A small image classifier, trained from scratch.
Training: adamw at rate 0.0042, 10600 steps, batches of 256, held-out accuracy 93%.
Rows from block 6 of a small image classifier, named by matrix and row number. Rows with one number belong to one channel. Each number is 128 + 32 x the weight over its row's rms, rounded and kept within 0 to 255. All counts start at 0. Numbers have three digits each.
After each channel's rows are labels from the 100 images, of 14848, where the channel reaches its highest value: "strongest on" is what is common among them; "place" is the part of the image that holds the peak. Only what is clearly more common there than usual is listed. The data: retinal OCT scans (Kermany 2017).
# convs1: first pointwise conv (model.blocks.6.convs.1.weight, 640x320x1x1), inputs 0-63
# convs3: second pointwise conv (model.blocks.6.convs.3.weight, 640x640x1x1, transposed), outputs 0-63

convs1.494:130137083117168150116152163104102173149166123163178106130116144126156103136072135125152137161144134129086038127151082113067154154094146148139117084139148110133128096119082041082128126130108099
convs3.494:133147068113121138148131139218109150120118155128189127161064125150080151119103153212104136150104149088112134149231129145124150098116132086075155095118134148186091162100079198124131089116088137
strongest on: finding: choroidal neovascularization
place: middle left

convs1.496:126080154131128183121164106153144138166091146122125151127109154178109158139104174115149139100097131151122190082109132113115156139086116059124089133140174104130137171128090160092133089132080145
convs3.496:123164210139118127151133124050140110151108125117111137106047159137157138095159103139140173104077129165117153159204124109103186154121122107131125097126120173104123059123119137123040106129147120
strongest on: finding: choroidal neovascularization; finding: drusen
place: middle right

convs1.483:116155091121135100154224137131130170131109164110131130146120100121138157091148093155099145121134087098160115118182086110138177085158093120162143118173163093113094179153128153102103163124132149
convs3.483:112118123164185113092130097146112156123128089087121184146124110099061175113162073156111097118081074126168113168148076187115113120167096171120140091100158110158102111130096118117086179109155166
strongest on: finding: choroidal neovascularization
place: middle right

convs1.436:093148155112114179114149168111108110159098127121115152093088171174143109150153156119197056119099132166126151146153145119127134121115177117129135146166152123151108119097178105142087084124145153
convs3.436:104178130132132159114155168189112035136130160130106147176137175126118136148124197109135122149150106154113176127097149109144154129148133125188124187093134084146140132208085185117100143089083140
strongest on: finding: normal
place: centre

convs1.245:061111106155164164157144114187092154175115138126133136104143132143166136105093142139196185162133135060133045105111160112095147147064133105151151048111130094167142075158075129077129145100102139
convs3.245:159176141101110138121141138108109146120131082121151117130164172123171103107142144040125130111088120167122148137111075110107047094136145157140118173115186148076118124221129138151112133109133109
strongest on: finding: choroidal neovascularization
place: centre

convs1.328:109089134138107115136137159179083095159134115074097125110107186147145076113167108073121188077141161132169117139141098136127150111144130133138141111153164036087105207064119113081125176152148132
convs3.328:093117083131123117143133088110123129149117062141115114112154100136060124186124160146078125111085088156123114120251158116170180135149149130131181173123068187074070109178184103145006130110131114
strongest on: finding: choroidal neovascularization
place: middle right

convs1.346:106122160172131125108201192214165134170159148155123152151177123090198142144179163144135140124144166162167072076116078120151132167159213093129134116061121056125119143144074156082136122102096180
convs3.346:072155098130111115022127109192125109159057108152110095198163132148143100172129202083132116162178175091123142112143117145165177141075073127092073142124197106138167111167163133136122133163100127
strongest on: finding: normal
place: centre; middle right

convs1.637:157097103171133190102155148113165113163071128153139126115236166145146092089109142082145131115105158093137113085165129101158080161115143134118180126161133162201096116142040189097087081144156125
convs3.637:197138173114144163174102205162104150084157184136156122124015173119134137131153119123131109122174148144139130158113097118079090114185134162100112024149145140123138143015098132128132105149123128
strongest on: finding: normal
place: centre; middle right

convs1.244:107135154106163145151149197121083148175142122141170163104073054159145169109177197123151150141125178119159144065166115105068124130098158128127112122138127126173131073147106076097144108072093148
convs3.244:099137157148201177194129126106084122147119182188154187102194158113127174160149136087158109169111139127156135122189139138112057130119103160144144152127100069102109069168128140157183209120141174
strongest on: finding: choroidal neovascularization
place: centre

convs1.295:114127144093133127154157189158164135126107159150136145105116157136147130108156155123122157111120125139141154129158137081095135158155154156111156128219154096179109141123139121160107080107141121
convs3.295:081124096118135078131108116204115085129126104141129154168109120114223141175128193159176138120125051127155175088118149106111111178121131111188127109069123123129158094152119166155116174129099141
strongest on: finding: diabetic macular edema
place: centre

convs1.616:061118147144100153179123139146126140143163120126102168141159150097087107069195106104091116098144124133141093119163098128146172145106130168102109106168185111085112129136173118152141089129106098
convs3.616:146161174100093129141139150102078137143122183122219116106200146133214103052157159090129129176184127146113139169123145115139134102145145106122128184110145125136195127133116103085188082083105113
strongest on: finding: diabetic macular edema
place: centre; middle right

convs1.626:107115142138116193090121150095120094184086090187180116119111201116111119180162151149122078187112093125136084093095109112110137093147120069128162141160138137139151183095109147140144152185134127
convs3.626:126141137141118182095158119220081222104129147110123141108199144125050113139134117140203089126095116132111163106089184117114115169156118086129121169106018112132059083245103164117044113105139144
strongest on: finding: choroidal neovascularization
place: middle right

convs1.499:177137133153135176137071141111144150139104066105135128077104169165158160083140131187048131127118165141171155172186035104132092148168150082126154142147155077104107226095131178118043095132152126
convs3.499:191107112121140157117126198049128162142186158149127142118090151124133144137135096112088125090105132140125148141106106132145138143168158185129146137084104181137121143113139139156154123172157131
strongest on: finding: normal
place: middle right

convs1.9:040077141131186157167149130175107133124142085151117134142086136145151172126207118125083145076133152128118143157133166120106115179091110102107110087159166103109126126149141149176148127152118101
convs3.9:089103099125123153123110095110120085152102102128096123157151111108115098181076089170105183068161096158139127120148139128126128136096102098105139151125060109141105162110136067140079098090100119
strongest on: finding: drusen; finding: diabetic macular edema
place: middle right

convs1.162:125126154112123129131098109195110067145124102101058129113109100126164183153138112081150140115143156153148148130186046153126142169079141118110142201130152091082094111116157213115094153134096178
convs3.162:139103092113077125193125110066151197175142114079171158093116106140123129115140199125074132135076138161117074059146081098125095108171120157169108105136116182126203140117120122102126172148098116
strongest on: finding: normal
place: middle right

convs1.61:162122134077113066132118172078112136145201161179082166137160160106129111159146149163080147016131136089130156138108118087118106064100151124129105087049093152130151122111172244150113122162101145
convs3.61:183119202131124168119155125196120133113142140116090144123186146134036125127165160121151161122117154151159132115174097152134164133174123161126124147126189165130110122162191120136160117027132124
strongest on: finding: diabetic macular edema
place: middle right

convs1.398:107137141090153046122136140120095109150149175136112130120142138188171113081188145121155137171104137094182147124123115136166181163115109121096134099148136028129084140151175142133123150111128142
convs3.398:142147160160161123209126129088064168103138105119165182164118126112099199128138172150191063164144160144139114105161121140092105149137103157167144103122097069136122129141109104110156152094163129
strongest on: finding: choroidal neovascularization
place: middle right

convs1.301:209149161135125136153150153082161159174181112137134097078118122123142142128091132114080127147110127115146124124145052146175122153088192151103205162145144131187136048160109078168109134076138084
convs3.301:173101106111085109075109138086105159093162090092135106091160099127153087108137084185116134130080138135096104178109121134107149119157148120095196113144059138126128111134135112113136099124118107
strongest on: finding: normal
place: middle right

convs1.331:158179144112106159095157130118117116115135132169145146149115150169164110097187165175105114108126187123128154125177065137101130132095083152102163121139139217115086133173116107083102060090101138
convs3.331:103126100113069100142121122154161166197185065121073086154114114144145060083144123165116105102127107119089123118159120150130159141092120123050148129111160110092113111152098105092039080162146138
strongest on: finding: normal
place: centre

convs1.415:105155121190062170119155112118176133108126125142175122090142109122164099063161104106153125074104105142171130109183112129097168128091077128133119179098153186137167181147119172069045119075106120
convs3.415:127150153101116126088123173175123218160117124100132116107122154124074109110210137102121100085141173161104118168077117091111133082120090121126103093172241143122125119123117108089107086161177144
strongest on: finding: normal
place: centre

convs1.223:166078166119110147113112145133106117161159098105191123135095114133175136109176136170116104111101118134122179061134177117187187164191150090124122146186141158121182129138188164104129134219144171
convs3.223:140117201191115093143126140147139146112157128143138137162183134130115141130158185089190094120195093127123200156146099155136092163215157175148132166116146121127088181134124162140146182115151153
strongest on: finding: choroidal neovascularization; finding: diabetic macular edema
place: middle right

convs1.283:076116123108096068049168109133147132152116132092071152116157117101108220104153113159087141179114182118183137130153053142133171078143143143140089087175152109168153157156104195160127098108157125
convs3.283:104140128153182096141128106082123124137105126123121188169091149140139156166101101090142159134120120077135079135168082176110114138142111096119168086112105105108134081060091077179138138121138134
strongest on: finding: choroidal neovascularization; finding: diabetic macular edema
place: middle right

convs1.388:161116117128149120090115123153182131132112112128128165132168081135114180131180098167166138130144119097185044145133081131152166165121117113134142115088176128106129143169064126035135117105127156
convs3.388:107141140130118118069103068170146157142005116132114119163110122139117126117166153126155164145170154128094074147195109089137229131060085057125111124149177102111214059111148096113122101191158139
strongest on: finding: normal
place: centre

convs1.89:131115109151177148183146107166118137219138120099134160096145145079109136208086177075148094132096186138124094115182080102154136164117108124121143144076126062140138098168137133109146134140083090
convs3.89:157104093113100126155094127122106123123120115094148142121032102119109129113120091097199137116125145168093095126143161130093144087144149117155148040160117092120117098095092122132138113135087167
strongest on: finding: normal
place: middle right

convs1.236:138153101152163099092125131125159136114140091136126113113126146134112189144130092190101130093097111119115094106169128118097147092160115095122138159105112147137115185141147163115108122145134127
convs3.236:169114170106143098142122160166091150129137124123149171090168149126193147139154134135206116121192138147114110079118154127148104059161115112178156123067044193167164075176144129109160158168127131
strongest on: finding: normal
place: middle right

convs1.132:047093119141184129153147120162118138118111105136160127141127134110169150106161103122089159104142129116123118143108180103088097138100109144113113096135159098059133157179133147130160118114095107
convs3.132:225187205134118154085141180077146159125163155116120144081090194124149132071144198081110090157114143133132119148054165132124054123162163169129113135119207114131129128104172132121173126110140130
strongest on: finding: diabetic macular edema
place: bottom right

convs1.370:123145124118143142099142113121166107190094148141156135104115141086059115121207130054135048105159150141146126110170086103139122140136119097096111115139144130096103108169153093129114082138125132
convs3.370:214192151121158156160105164206138114184125194048176124148139161131105108155130075135113095171126150087116092096111104097113238105123113109096113127169095136124170109118117118110166107172117158
strongest on: finding: normal
place: centre; middle right

convs1.243:125116067125164124180129127174127162179013120173090129145024128130063111036125143149152173183085120081112092101121132129176115109141155152107134102074132147116156111091218130063127165117157146
convs3.243:125115157082112095125146142135166123108123151123101146070131137137141157145106046144167132153131104070108134152036124135109057126119111119187118036147110162123122106089233162150181175073095135
strongest on: finding: choroidal neovascularization
place: centre

convs1.547:096162103136174158123127135091080108142131122118109117105110038112130153147101153090145128146128149115160020141082175083077116141150166120127123114108088146124083123063130183108117132157140171
convs3.547:105098172163164099103131117139164138169102127166114130170121098127123134145105151107127129127136142106158077132140094214161192255123124122123150123130088175086160098074133061172111118210148126
strongest on: finding: diabetic macular edema
place: centre

convs1.617:092123173160138179080134106114106121135144093150060143117093092130151113158171107126123131143119109108132187101163131104108127103186103096106098112137077153133152158178141101126113108076129175
convs3.617:118113093145149204111148100035150096084131133120083139141138130127202120189140183076083132121135068084143126124043112145129118179083107139138096129150137193146137157100175131148157098165136119
strongest on: finding: diabetic macular edema
place: centre; middle right

convs1.168:045163149121084136100157190174126162099118076114067131130184075169151163135166105108113181201137208110154140087125102180081193162108158185092160090143142164116112166148092165131118051031117131
convs3.168:095168137107071084153128138099085195152124142098121081116112154137138084111141121149073140141098134127113143210088092106127171141115099099081099135168108130118130129094154116092177065096156093
strongest on: finding: diabetic macular edema
place: centre

convs1.151:123134124146148186112073108070149112120088087112184140079171122151125096137120153089065148123135154159161063133087158111081130137102129080083114102114136130094078116137116140072090104166160191
convs3.151:151107094098130090091138116144136140133129107120087160072126121128087171061154133100131137137035106151132169171139134103110137011151160160143130142020167070143132119158099135047084169085112150
strongest on: finding: diabetic macular edema
place: centre

convs1.623:118127148135135096151174239109107131189164082156197136135096128147170091129093116119106155096110143132170060189135083189097125135155127126164129132133141105071124166091143082078134131143145118
convs3.623:139125138162164102116156132166150127112143136135168171128164121114152170102128082144162107173096147092145113151079108173085077117131122096150155090106093149150170156108087121135109175135199155
strongest on: finding: choroidal neovascularization
place: middle right

convs1.196:133134126166136120136109220178115105169059140105064133099178140164105097162125127126106188155135175144151101099141098111104175158088172120112101132101127111167085109102159157109098142160098148
convs3.196:172128126124124098107117204149094176111128135116149134116057142099113130127128180088132110150114142132117114155043146091073141096150181110148151000132018144109105033005118096133130142148134123
strongest on: finding: normal
place: middle right

convs1.58:087145103138187162176119104158206109114121152074112125098136097127106108148094126203135175114103112103097079127119119104131129160082143143126184071131139147125134096086206075134143120200161122
convs3.58:120099131112088145159115093040086129172108135115089077125152107124110100126141126170114104108197158133103123096160122089135122115124086141162079153133099127110156153112136098126186133178158099
strongest on: finding: choroidal neovascularization
place: centre

convs1.421:187129120188148102145136177156102147176147115161081126109124134188218132195136122192078150141104130180120144158124075115126121181182104130120084172086124095175103142065143142137095136154104133
convs3.421:233199084108094112154125203145119171158164114108075109077097172138084106091108181063130094149119160155122159147099109083112163098212179167127148090111168108125115120110125087114098143137121125
strongest on: finding: normal
place: middle right

convs1.75:049113146139110112137166123138110150125152081126165165116114059161158155108078125107189169149138132119092124120139131122091118156095109184115147118110160127097143133140150089110120150085130164
convs3.75:172145149111140183148131147019140138157164150125112109098150161126161153081136178092087057112039133099141111082139134120150080098135161203153131133101248117103132127117120069138110122134147124
strongest on: finding: choroidal neovascularization
place: centre

convs1.68:107152123080132162147149128221095095121166084148068085152070188116136138119137196171130144108117132114132100182193124118112104160182125149126200168169150106123121143146105180146092137118087143
convs3.68:123148087117119121119082133167101107129123091117139073120121108126102076077137141161145167114154131135111152146154145122111117111114122079060131135123179085122110117200091141133088067167133119
strongest on: finding: normal
place: centre

convs1.418:204104137094166108116122231177172168111168140186184141151090183123098061158130133157156144121146150125105119081095111150131205156057169115117110152095150136101126090150136077117125195120127111
convs3.418:132154121130141255127143112075140110144120141136123119099094141114150136108096077198091130081167146108132120116095113142157141136134112116106083110087107137137115103077093091137172091117139119
strongest on: finding: choroidal neovascularization
place: centre; middle right

convs1.154:156130160159134136155161157110170079152099095136168142166096111124113168152080138144112130140123133083123085154115109085117176138133164135136113088157107103123108151178130108058121055117147154
convs3.154:157068111119147219199136146086111140122210120103148152123122110110178150118106151121073136107049089149119149123161121114102112116200211167142150102070065144101087147116130155123136152077083123
strongest on: finding: normal
place: centre

convs1.324:090176172090104169147159058172124130112141155090119121090136117065102124137123060099067126165116141078122122130109192180104215123097129123113120125117156165106135219104127157124098115158104115
convs3.324:139089103163165106108121083075159083163133084157128146125170089128150166103117079153130159115174092095162090147106108157155150145203146182133130138074100134130133162130131091162079137143155120
strongest on: finding: diabetic macular edema
place: centre; middle right

convs1.529:104095132133115136158127150187067097119205098133104156121132084127150117149199114132156178090109168114150104037146161114125135116094160183142107116130156064070150153167164183094140118155107152
convs3.529:095084133144193147112155108117105157129171138137070130133090102148089148135113076155150122103098148117142068112169169181138185139116141106158166092121128118120212051067145059141180152177149129
strongest on: finding: choroidal neovascularization
place: centre; middle right

convs1.621:084131084138141146142197079138177093172125142095070148138166082089157148146043152121140139167138162117130116107098067145096095156128124089147119124198151069067134092090115098133138159167181131
convs3.621:155172190143129148181131120154113173153161159063169096140190146118138089086180112139142146145174137159115180139152135175167069155121143107102155161148105172128131184199105139111206070114159142
strongest on: finding: choroidal neovascularization
place: centre; middle right

convs1.152:110115097120141100152092128145154143115057137169151175165069150112169161087082100168179153135095097122110091139177242121135153130144155138123106149100187138046167182134111116066129139053112112
convs3.152:129154085145160059072135158156173086181156157085120134086084124163195150103101136119183141135123171069146149080092075136149199096119119103188110089173085153133180100147155192127158156122074136
strongest on: finding: normal
place: centre

convs1.376:150117138123157157219110100149164112128162060189146094138123054135117114084118169129093095140102130127109138099152104110057133185113096090121118177108162087107095102107171095109121083103141094
convs3.376:082191111094090080117118202136089111118103160124141118132115176149037113113103180182112124120117189118119147115181152096123173134135109136128129159115146125145179173123106123126137122145091136
strongest on: finding: choroidal neovascularization
place: centre

convs1.337:084115128058076145091187117174146147194122141151067134106141094110166144124166101177183156121138147100116104123121145145147196123093120124137115130141143126161159125120159093126102102118114075
convs3.337:121102136124131127160122122075122134141109127118132106116088107106154142120109077141102151098186110184144068071113100132127139156119123106112105117190111180095099177034125146134119077148138113
strongest on: finding: diabetic macular edema
place: centre; middle right

convs1.478:137091141152126173127125120084099124168146121078148170090124091127163121166153112140112167103114129142079102100162122125110092125146156116094141210164188073138113093121151147124076137190135137
convs3.478:103168175154158137134137156128131110149114191154158121137175165092240110106107156167073132163091109093147160111096182141147095144107125136138143174113100039128122123185190109137194129025112142
strongest on: finding: diabetic macular edema
place: centre

convs1.158:127093110126118169107120167152141096177073099086118129146137149122093098131144109147118154133134176139169068082134040115171141137123148103124135121060119099105058226109113167107116072123138122
convs3.158:040144108128121111099156100101125075152048128125102116128207111138148127095114093168153140139120124112131116106183149124158208102000084046126118191134142111128175138189132120099099146096102107
strongest on: finding: normal
place: centre; middle right

convs1.251:079138096150145113095111105085161146091153146102060090101126069139089182109117192133115167153109133123143033155132165124109044170185125140136149104107153152159105183112101118175122153107121080
convs3.251:134128179159154169089130129143116148087128099114136166148200122115108161117153083104086049127122096141146163120066118156085074141134123121170090133158149154131028129189135139139132166116129157
strongest on: finding: diabetic macular edema
place: bottom right; middle right

convs1.59:145156087117161164147087095118139148135143090187186118125120100112123095054125153114166118139150158145095087155182084143066125171096108125108141121092145152150121107216109065127123104104099104
convs3.59:084206111085066092156110177170129123116089176095143084135109178129078107113060127188075153126109160147103157145163164098119163156088104065094109150103106144129143150081116151124163100144069138
strongest on: finding: choroidal neovascularization
place: centre

convs1.174:137113149132147100100106181047141116155132128100098181117090159117157090140110163176124151136133136183171165164206069107118097151121182130143192123105179091140074130065128079089115136160163136
convs3.174:086180171125143185125153168149110109122096219105112166085105195125111175119111073100155089160083183121165120079106114103134124077073071093178088155132102088109138096080149103113179156106104178
strongest on: finding: normal
place: centre

convs1.288:157120108152112160081176141143109154127113130140139139120165130118179085175205097200140114134117143171178162110189082056131143140088121117110169178116146078120082185089118127091088119093121130
convs3.288:076115141157158163133146120072102070116068168121099150133207134124200150093116067150125129167098106123164128122176117172142132134049088063108140181123066090150154114200150141132168124072151129
strongest on: finding: normal
place: centre; middle right

convs1.173:205131140080143147118151124138139143151112113122154153098151087112151150110086084156067064153143101138143127051196138123191189144121144102120127142143128101083118126173183154124077114135167153
convs3.173:163102100130119114128125098155154124176158132130134122091144108152124125095129062121092121084058137090129081112087083162152206104134133082135125058160096102154139086109137118125091109159142126
strongest on: finding: diabetic macular edema
place: middle right

convs1.340:176121153171131159089168167107088091148141127062107104134149166140178054191111077147118090171125138129121156159120143199137156125175135131136140130163091141129146129170171137116128117162128186
convs3.340:111196176149167072065139162161117082111106185093128150144154169106121175101119150084136104156122129118125211118121147122102054146083091154142164091149140163092084108090153182108152138089137135
strongest on: finding: choroidal neovascularization
place: middle right

convs1.44:141175179048106156103121128157129129112176142119098149106130119127106164120136203109125127187142115106152150204181112152078166142112136126136102111143175114144089163127160089132071116165111160
convs3.44:051146101127122165103133143141147101146104197134177173153137154144109133142111128058074149161149201099128087094071118136169143142099168172144113151116079186119172118153133107138098155162138138
strongest on: finding: diabetic macular edema
place: middle right

convs1.55:148126147110109108103118208106140073092120108151128112132095204071144102179128121139182131200080086134071103066126121169169136188154138164123195155211133114182113123086148134136118135139198204
convs3.55:157113113123089123060106145165125103156080087085082080143169089122135079085133119047126135095134113123087137156026132112144086122066102070110143158140120126132105162202109169093031108162142137
strongest on: finding: drusen; finding: diabetic macular edema
place: centre; middle right

convs1.489:148132134146103130101095143126123106116201052150172131116133155152140145073098132097161145153129108121125187119119102071114154149147113103141151127145144106130146119154074092119120151131085158
convs3.489:138175106165185084138159145177158164154104188143085136142163156130084138139112123029188170135178140092171173159118167148185103142154092132098121140102087145072120164158124139146158135132164193
strongest on: finding: diabetic macular edema
place: centre

convs1.546:015136123141141126075160170150128148159048120132077128069101064121144186089116144187079133163102165097154105133133106122115102110101127078129124085152187109177139163109123162151110103046116137
convs3.546:087105118147159129093106108076137099141103117098101136160079118138114110146145119138077220113137044134134069201174100112138167104118137120087171094097084091141205114122089055130119087133166118
strongest on: finding: diabetic macular edema
place: bottom right; middle right

convs1.560:183156126158160138145079186106106128136148154187140154087107106104145209095068153145062166132108154128105093120173118138104071113148105102139114134116127136172151160107131097169093114112152145
convs3.560:185161112119096074134120132059140105131159067145114139163150123142116131173090118163146125090203130150128129134083069142129150126092148124169112145141159117149081089170111080147097176138112123
strongest on: finding: diabetic macular edema
place: bottom right; middle right

convs1.569:157114135104158122170117103142178131106093104153198133142111127164188183114098071118092087150128121127150196117143086132111196152172132112150153130142146135144154109160108124085151103132182075
convs3.569:101102093155173122135127128175159149155127095120104176128211122105135154162098089152149153113178100143120163150106106121135048120113134113140119255117171145101115172195104197148088124141141161
strongest on: finding: drusen
place: centre

convs1.435:161120124169129138086148160053100133105102078071129104124087144128108083144075137156146116129109124151188185182174066133131057171081186151140174193131177135104058101126113153132164140132174139
convs3.435:127206160116134134130141162125117148131115206179163154113172165117123155138134187139100150186102217102141129152183143097121119147126149088187116109154162148138152147141155096159159156153128153
strongest on: finding: diabetic macular edema
place: middle right

convs1.155:155112141094135111153190169144136138131082162151185159104100149172154130110175111097135115122127104136161181131188135154128167155180149095130130134157151092139095134168191105173119150141113126
convs3.155:150111168149121114170123113116052135049169091121191148147097115100076140157139169115103095137080132146137120105146160148054063082187168115121106102091109104184119166134141128093130113088128129
strongest on: finding: choroidal neovascularization
place: middle right

convs1.541:110121158158141176117103158052116073100119119140141170120171096110146082114231156073162110044171136142176088098163137091116140121084161135134104139093121109081113104128110126119138109123087157
convs3.541:141147121084076139162105129116117123145157140102145138031164116122131131087103138129123110123093154157112135127144188055099142104137158114145142165085124112132101127171154167106131116116084140
strongest on: finding: choroidal neovascularization
place: centre