{"model": "image classifier", "dataset": "retinal OCT scans (Kermany 2017)", "train_examples": 49215, "image_size": 32, "crop_scale_min": 1, "horizontal_flip": true, "color_jitter": 0.2, "targets": ["finding"], "num_classes": 4, "arch": "xception", "norm": "batchnorm", "activation": "relu", "depths": [2, 4, 4], "kernel_size": 3, "stem": "deep", "widths": [160, 320, 640], "loss": "cross_entropy", "head_dropout": 0.2, "init": "torch_default", "residual_init": "scaled_by_depth", "optimizer": "adamw", "lr": 0.0042, "beta1": 0.9, "beta2": 0.999, "eps": 1e-08, "adaptive_grad_clip": 0.05, "ema_decay": 0.995, "sam_rho": 0.1, "steps": 10600, "batch_size": 256, "epochs": 55.1, "lr_schedule": "cosine", "final_lr_fraction": 0.01, "warmup_steps": 2120, "weight_decay": 0.06}
Rows from block 7 of a small image classifier, named by matrix and row number. Rows with one number belong to one channel. Each number is 500 + 50 x the weight over its row's rms, rounded and kept within 0 to 999. All counts start at 0. Numbers have three digits each. After the name is the row's rms in percent of the matrix's.
After each channel's rows are labels from the 100 images, of 14848, where the channel reaches its highest value: "responds to" is what is common among them; "colour at peak" is the nearest of a few named colours to the mean colour under the peak. Only what is clearly more common there than usual is listed. The data: retinal OCT scans (Kermany 2017).
# convs1: first pointwise conv (model.blocks.7.convs.1.weight, 640x640x1x1), inputs 0-79
# convs3: second pointwise conv (model.blocks.7.convs.3.weight, 640x640x1x1, transposed), outputs 0-79

convs1.314 176:475590518508407464438477500582503481514524494479373504501503391526464447526458319507497550462396544510516468559521517500430451499477590473464541463549511520444513542554390500523444531530477518505505513553460485523547520578337385563516494545
convs3.314 201:447535520473481515453490516431483457511370565586473448448509520519507456477473502446438444462465515502586465464475463530480542535530671452556457551570433508451543457467546492596452465530442490521513516524507510449510455488517492493414479444
responds to: finding: normal
colour at peak: grey

convs1.552 089:455537492491490596322440497493511492502482595527673475480482466483711477501612553489505536517536500514490538407756478500479489510518541516446490529463550450468555458537509453494436515457532461487542511537519506361503446480497471487444477553
convs3.552 090:664403666474522491470496486663503489419559422492520492494442488497452504547641571549642475502540543511454474484518462443430496445505524509504480480496508522489492517419534548459505487528486486503342499506421501497475715398487548476460521518
responds to: finding: normal
colour at peak: grey

convs1.526 116:454611438474471445585506524592479440516516449493447463475494406477483484492477299542531527518426566499497429521431469484466420482465527430467531567515500511505571550511453543504463558510503525521452504552459509445505520467383415502514474571
convs3.526 114:402573513511502533542528529497491473511363505590570477517637522533544495476426526513543488500506455510601565505517531564529430554472358483508477510624420525459463517744536523623437607416496492483617503502538524484542481620491505583531457503
responds to: finding: normal
colour at peak: grey

convs1.234 088:580557524488508512363528484545535492465500619471611509440507483577659503536593473454507520551443499550496492457782532492526529494414543587488517587490439462442515502454453486494493525473512493460509494529503515449475502450516512490504519602
convs3.234 072:477437421532534582546505502616494439435553555509538504426529487514526530397426483441289523543384500497513486443507447501443399536488416529474489563472494527510519498507472459524440473380443514478465483506534514501512319507462489468496424506
responds to: finding: normal
colour at peak: grey

convs1.193 049:551493425519525420500486527485512462502469524553390518548516509522517521503610475538508479371514507577530500497448559520528665527461502481517546522525479477474620526459470606538494560479529498497508500482504510563452564442526411484581470545
convs3.193 041:505610529541409565546517535535550471461496614512437519528591502533485490512503514554475428522622626516543484451517612569528529555523531507501481591514476453515534538495457520558496472529540494542610471534559521357530525606520474446510487550
responds to: finding: choroidal neovascularization
colour at peak: grey

convs1.614 092:456511461502479540324439505481500522529524601515451497516532489537736494471492417488533543509591524525504572415562460500472521508431506509468551394527543422454516451489468473502416503512474469519492496536490506455516540462496511484551508557
convs3.614 096:401569321510496513563543495539488542536450558491532497503707499524519489443431442433370538516430530488492549535522519476525575513511428501512496571509509482502523546780501518503491540457481493518618502542595465489500297708522461537502491631
responds to: finding: normal
colour at peak: grey

convs1.398 135:533478513556502226526451491427518471486479516522525504464515546608515501461494585489525474438482518522503480430569535525527477574528572536490529532481472458430470510502499429519476482453543468510518480503505483486523491496617459522571503477
convs3.398 142:440544436459406463546517490449530505512540444648475418410471510558471469433498380515427452505481546434618491497553511600552431663495500431446491496617451482528426489444499366685501489531497466500479458492480486498473467481473415528465494334
responds to: finding: diabetic macular edema
colour at peak: grey

convs1.577 093:561538556504501412419564480561525482467489554464440512491530512535498532545589559465546491428482503517494508472473522469512549513513478524507533520469487527530497457428477457503495488520510514565516543529500516560481526478499503502518507531
convs3.577 104:559445502611646524490489503348513490457528431550522559519504486485461522466498403404521507439472333533510492555398421500495540478506504560520499445472510531443516479460539510524258564512484536593453521468475547500684535447489431451467457424
responds to: finding: choroidal neovascularization
colour at peak: grey

convs1.483 084:553673541531492334387514482474538458500453593491395501564503448466458480531523458482460474434506562477498462442618496511478399532556488524475497535473455471509432607505397458527491500390533472536645458524467496463517517481392448438504520569
convs3.483 095:522557485517449544607527515599527544525546463504584493520559508518500485528535470592583502533465477493504527449492579511626531544457298542473437454511523538535432515693499467540512583505552512487592460472549486523489560583553511568558477424
responds to: finding: normal
colour at peak: grey

convs1.521 049:524551510499422601378538513524514493515491489522483483623461513449510482564490462540480474597512472502533477571506454496513586486573526502494517335528468494496438572462435559543489523524470500468528511477545522457484508485535567496488511514
convs3.521 047:512482470509533518511474476494497478533661551475541514409429506509558475475511557492607470572466561464533489491469540527567413509504472394454520438561508483511518493538525469564490406497484491503517483539491519412513441426472564516518463396
responds to: finding: normal
colour at peak: grey

convs1.354 108:525646547456448512475485471547578462452456550509495518531489419496358476443538481533506500610512483475494489433493561598475429476527508543561505522499521488552435540543466553493506472448474550507540491484490479430548463599380522527509492503
convs3.354 111:492439491494426515450500492466507497493339508475499477516477478491500462517449598562506527423486501408489437516534502482494518516580552409532502586501427476533542544513500490483468450525490470519460535449460476519451447477447527462495540502
responds to: finding: normal
colour at peak: grey

convs1.534 167:536443517515475334580434465368506491479507515526458514482487579543493499480522635500529467547362498517513509435553510485512508505531574550525556522438424514493389532516453528522505484455520457485473472483557486481532462510634546515535516440
convs3.534 201:512578496441431467517517504376504436527444494674482436427464536585495498488498429440459519494469544510647544439570546600552488620519544449474515491648441472497467511464510499665490497501456461497510519503535486408494456510538398557454537428
responds to: finding: diabetic macular edema
colour at peak: grey

convs1.464 054:464582401479483531382458491460533492516499613501470503448462445477643494510497415427492516544540530527498538427524540487500464501420455473461465383483544473451476503526479472501398509473469466514530468523568493454500508519473466513509532588
convs3.464 059:354573343499462542566527501506489579513347524521528467503629520495530488512331489500504502506434518473541525561541521508537547567495358435470491568568512472501497506639513490553600527449477496505604480526597476487466364653509384610551532614
responds to: finding: normal
colour at peak: grey

convs1.301 111:463628464487459522554506509569504437492556479470448489478496420545495498503425244504528553523427524514508477532481462497473477486397509434485533552518503532522560566450457514498411496480462513511472498551500478471514537452372381545488492580
convs3.301 108:420560506503483547509520529496484462506234577560552458526618510524511485485412530501504470499461499503602523517502489555533493542487426477552470537617383508432487519659551503554466548421457494488622529482524513457511458624497512553504481520
responds to: finding: normal
colour at peak: grey

convs1.2 150:605416487504471503605485513537451469545509548554450460499531592522552489512516631587608433465442512508504457463542514443465476501523490492506543550473339497497489561460429490523471473495524561546430563475567484437459549419581437500535490497
convs3.2 145:503556506487494457474482538518459428520428575538576508433522515484541508474494448494435487421407501473579529497521380504525423614542550422493475572584448533420484501478513539503317467487459507523543556491501496454617487502551485491464457500
responds to: finding: normal
colour at peak: grey

convs1.519 081:533441424493481633384499497477493488520504606513439491465485566450770480514520449457515504508540488521488620427710510495498646497430472477475498372503574475441440480536519444502454512462504486527537483507547491369510509525501480478534493568
convs3.519 079:398642296506452530579511507498506514545390551492542468503703526519568476494292498474425503508439534474519501483550533491542623515500401443497488546506492464497531480633506505513555522430492441509618493518624469511517305732527481595504513604
responds to: finding: normal
colour at peak: grey

convs1.8 085:505449566504507473353509450559505522503513523489690492458512507511581495562480448507562518424459525517451535595716559502474428523492494513500509474519579510500493504484435545544557481538384537558531534492464505535514493446539433462571499540
convs3.8 082:546458645503445592428464459631463443438435447483519403528389500476469493579547494589566520469567413472455433509442474446416459421511535594431487437495467495484517511433474502541467401523397513503413484481472439506446541383460528492585569486
responds to: finding: diabetic macular edema
colour at peak: grey

convs1.549 057:524619442492463591353460479449509466510498617483473499442454362483532488537440328482519484499543500493451577475574538514510522507472420451468471407464547500479461529489486494528472520470502481473555462517557515433532484519446492546457543611
convs3.549 057:569423614526558495444474473467469434435684501503513519439404486477502554443620491522425502478535426511497489460483500485394378487476608598499502470441514510552549486249461514483429508609482552507342508484362515589521613417453554358434475553
responds to: finding: normal
colour at peak: grey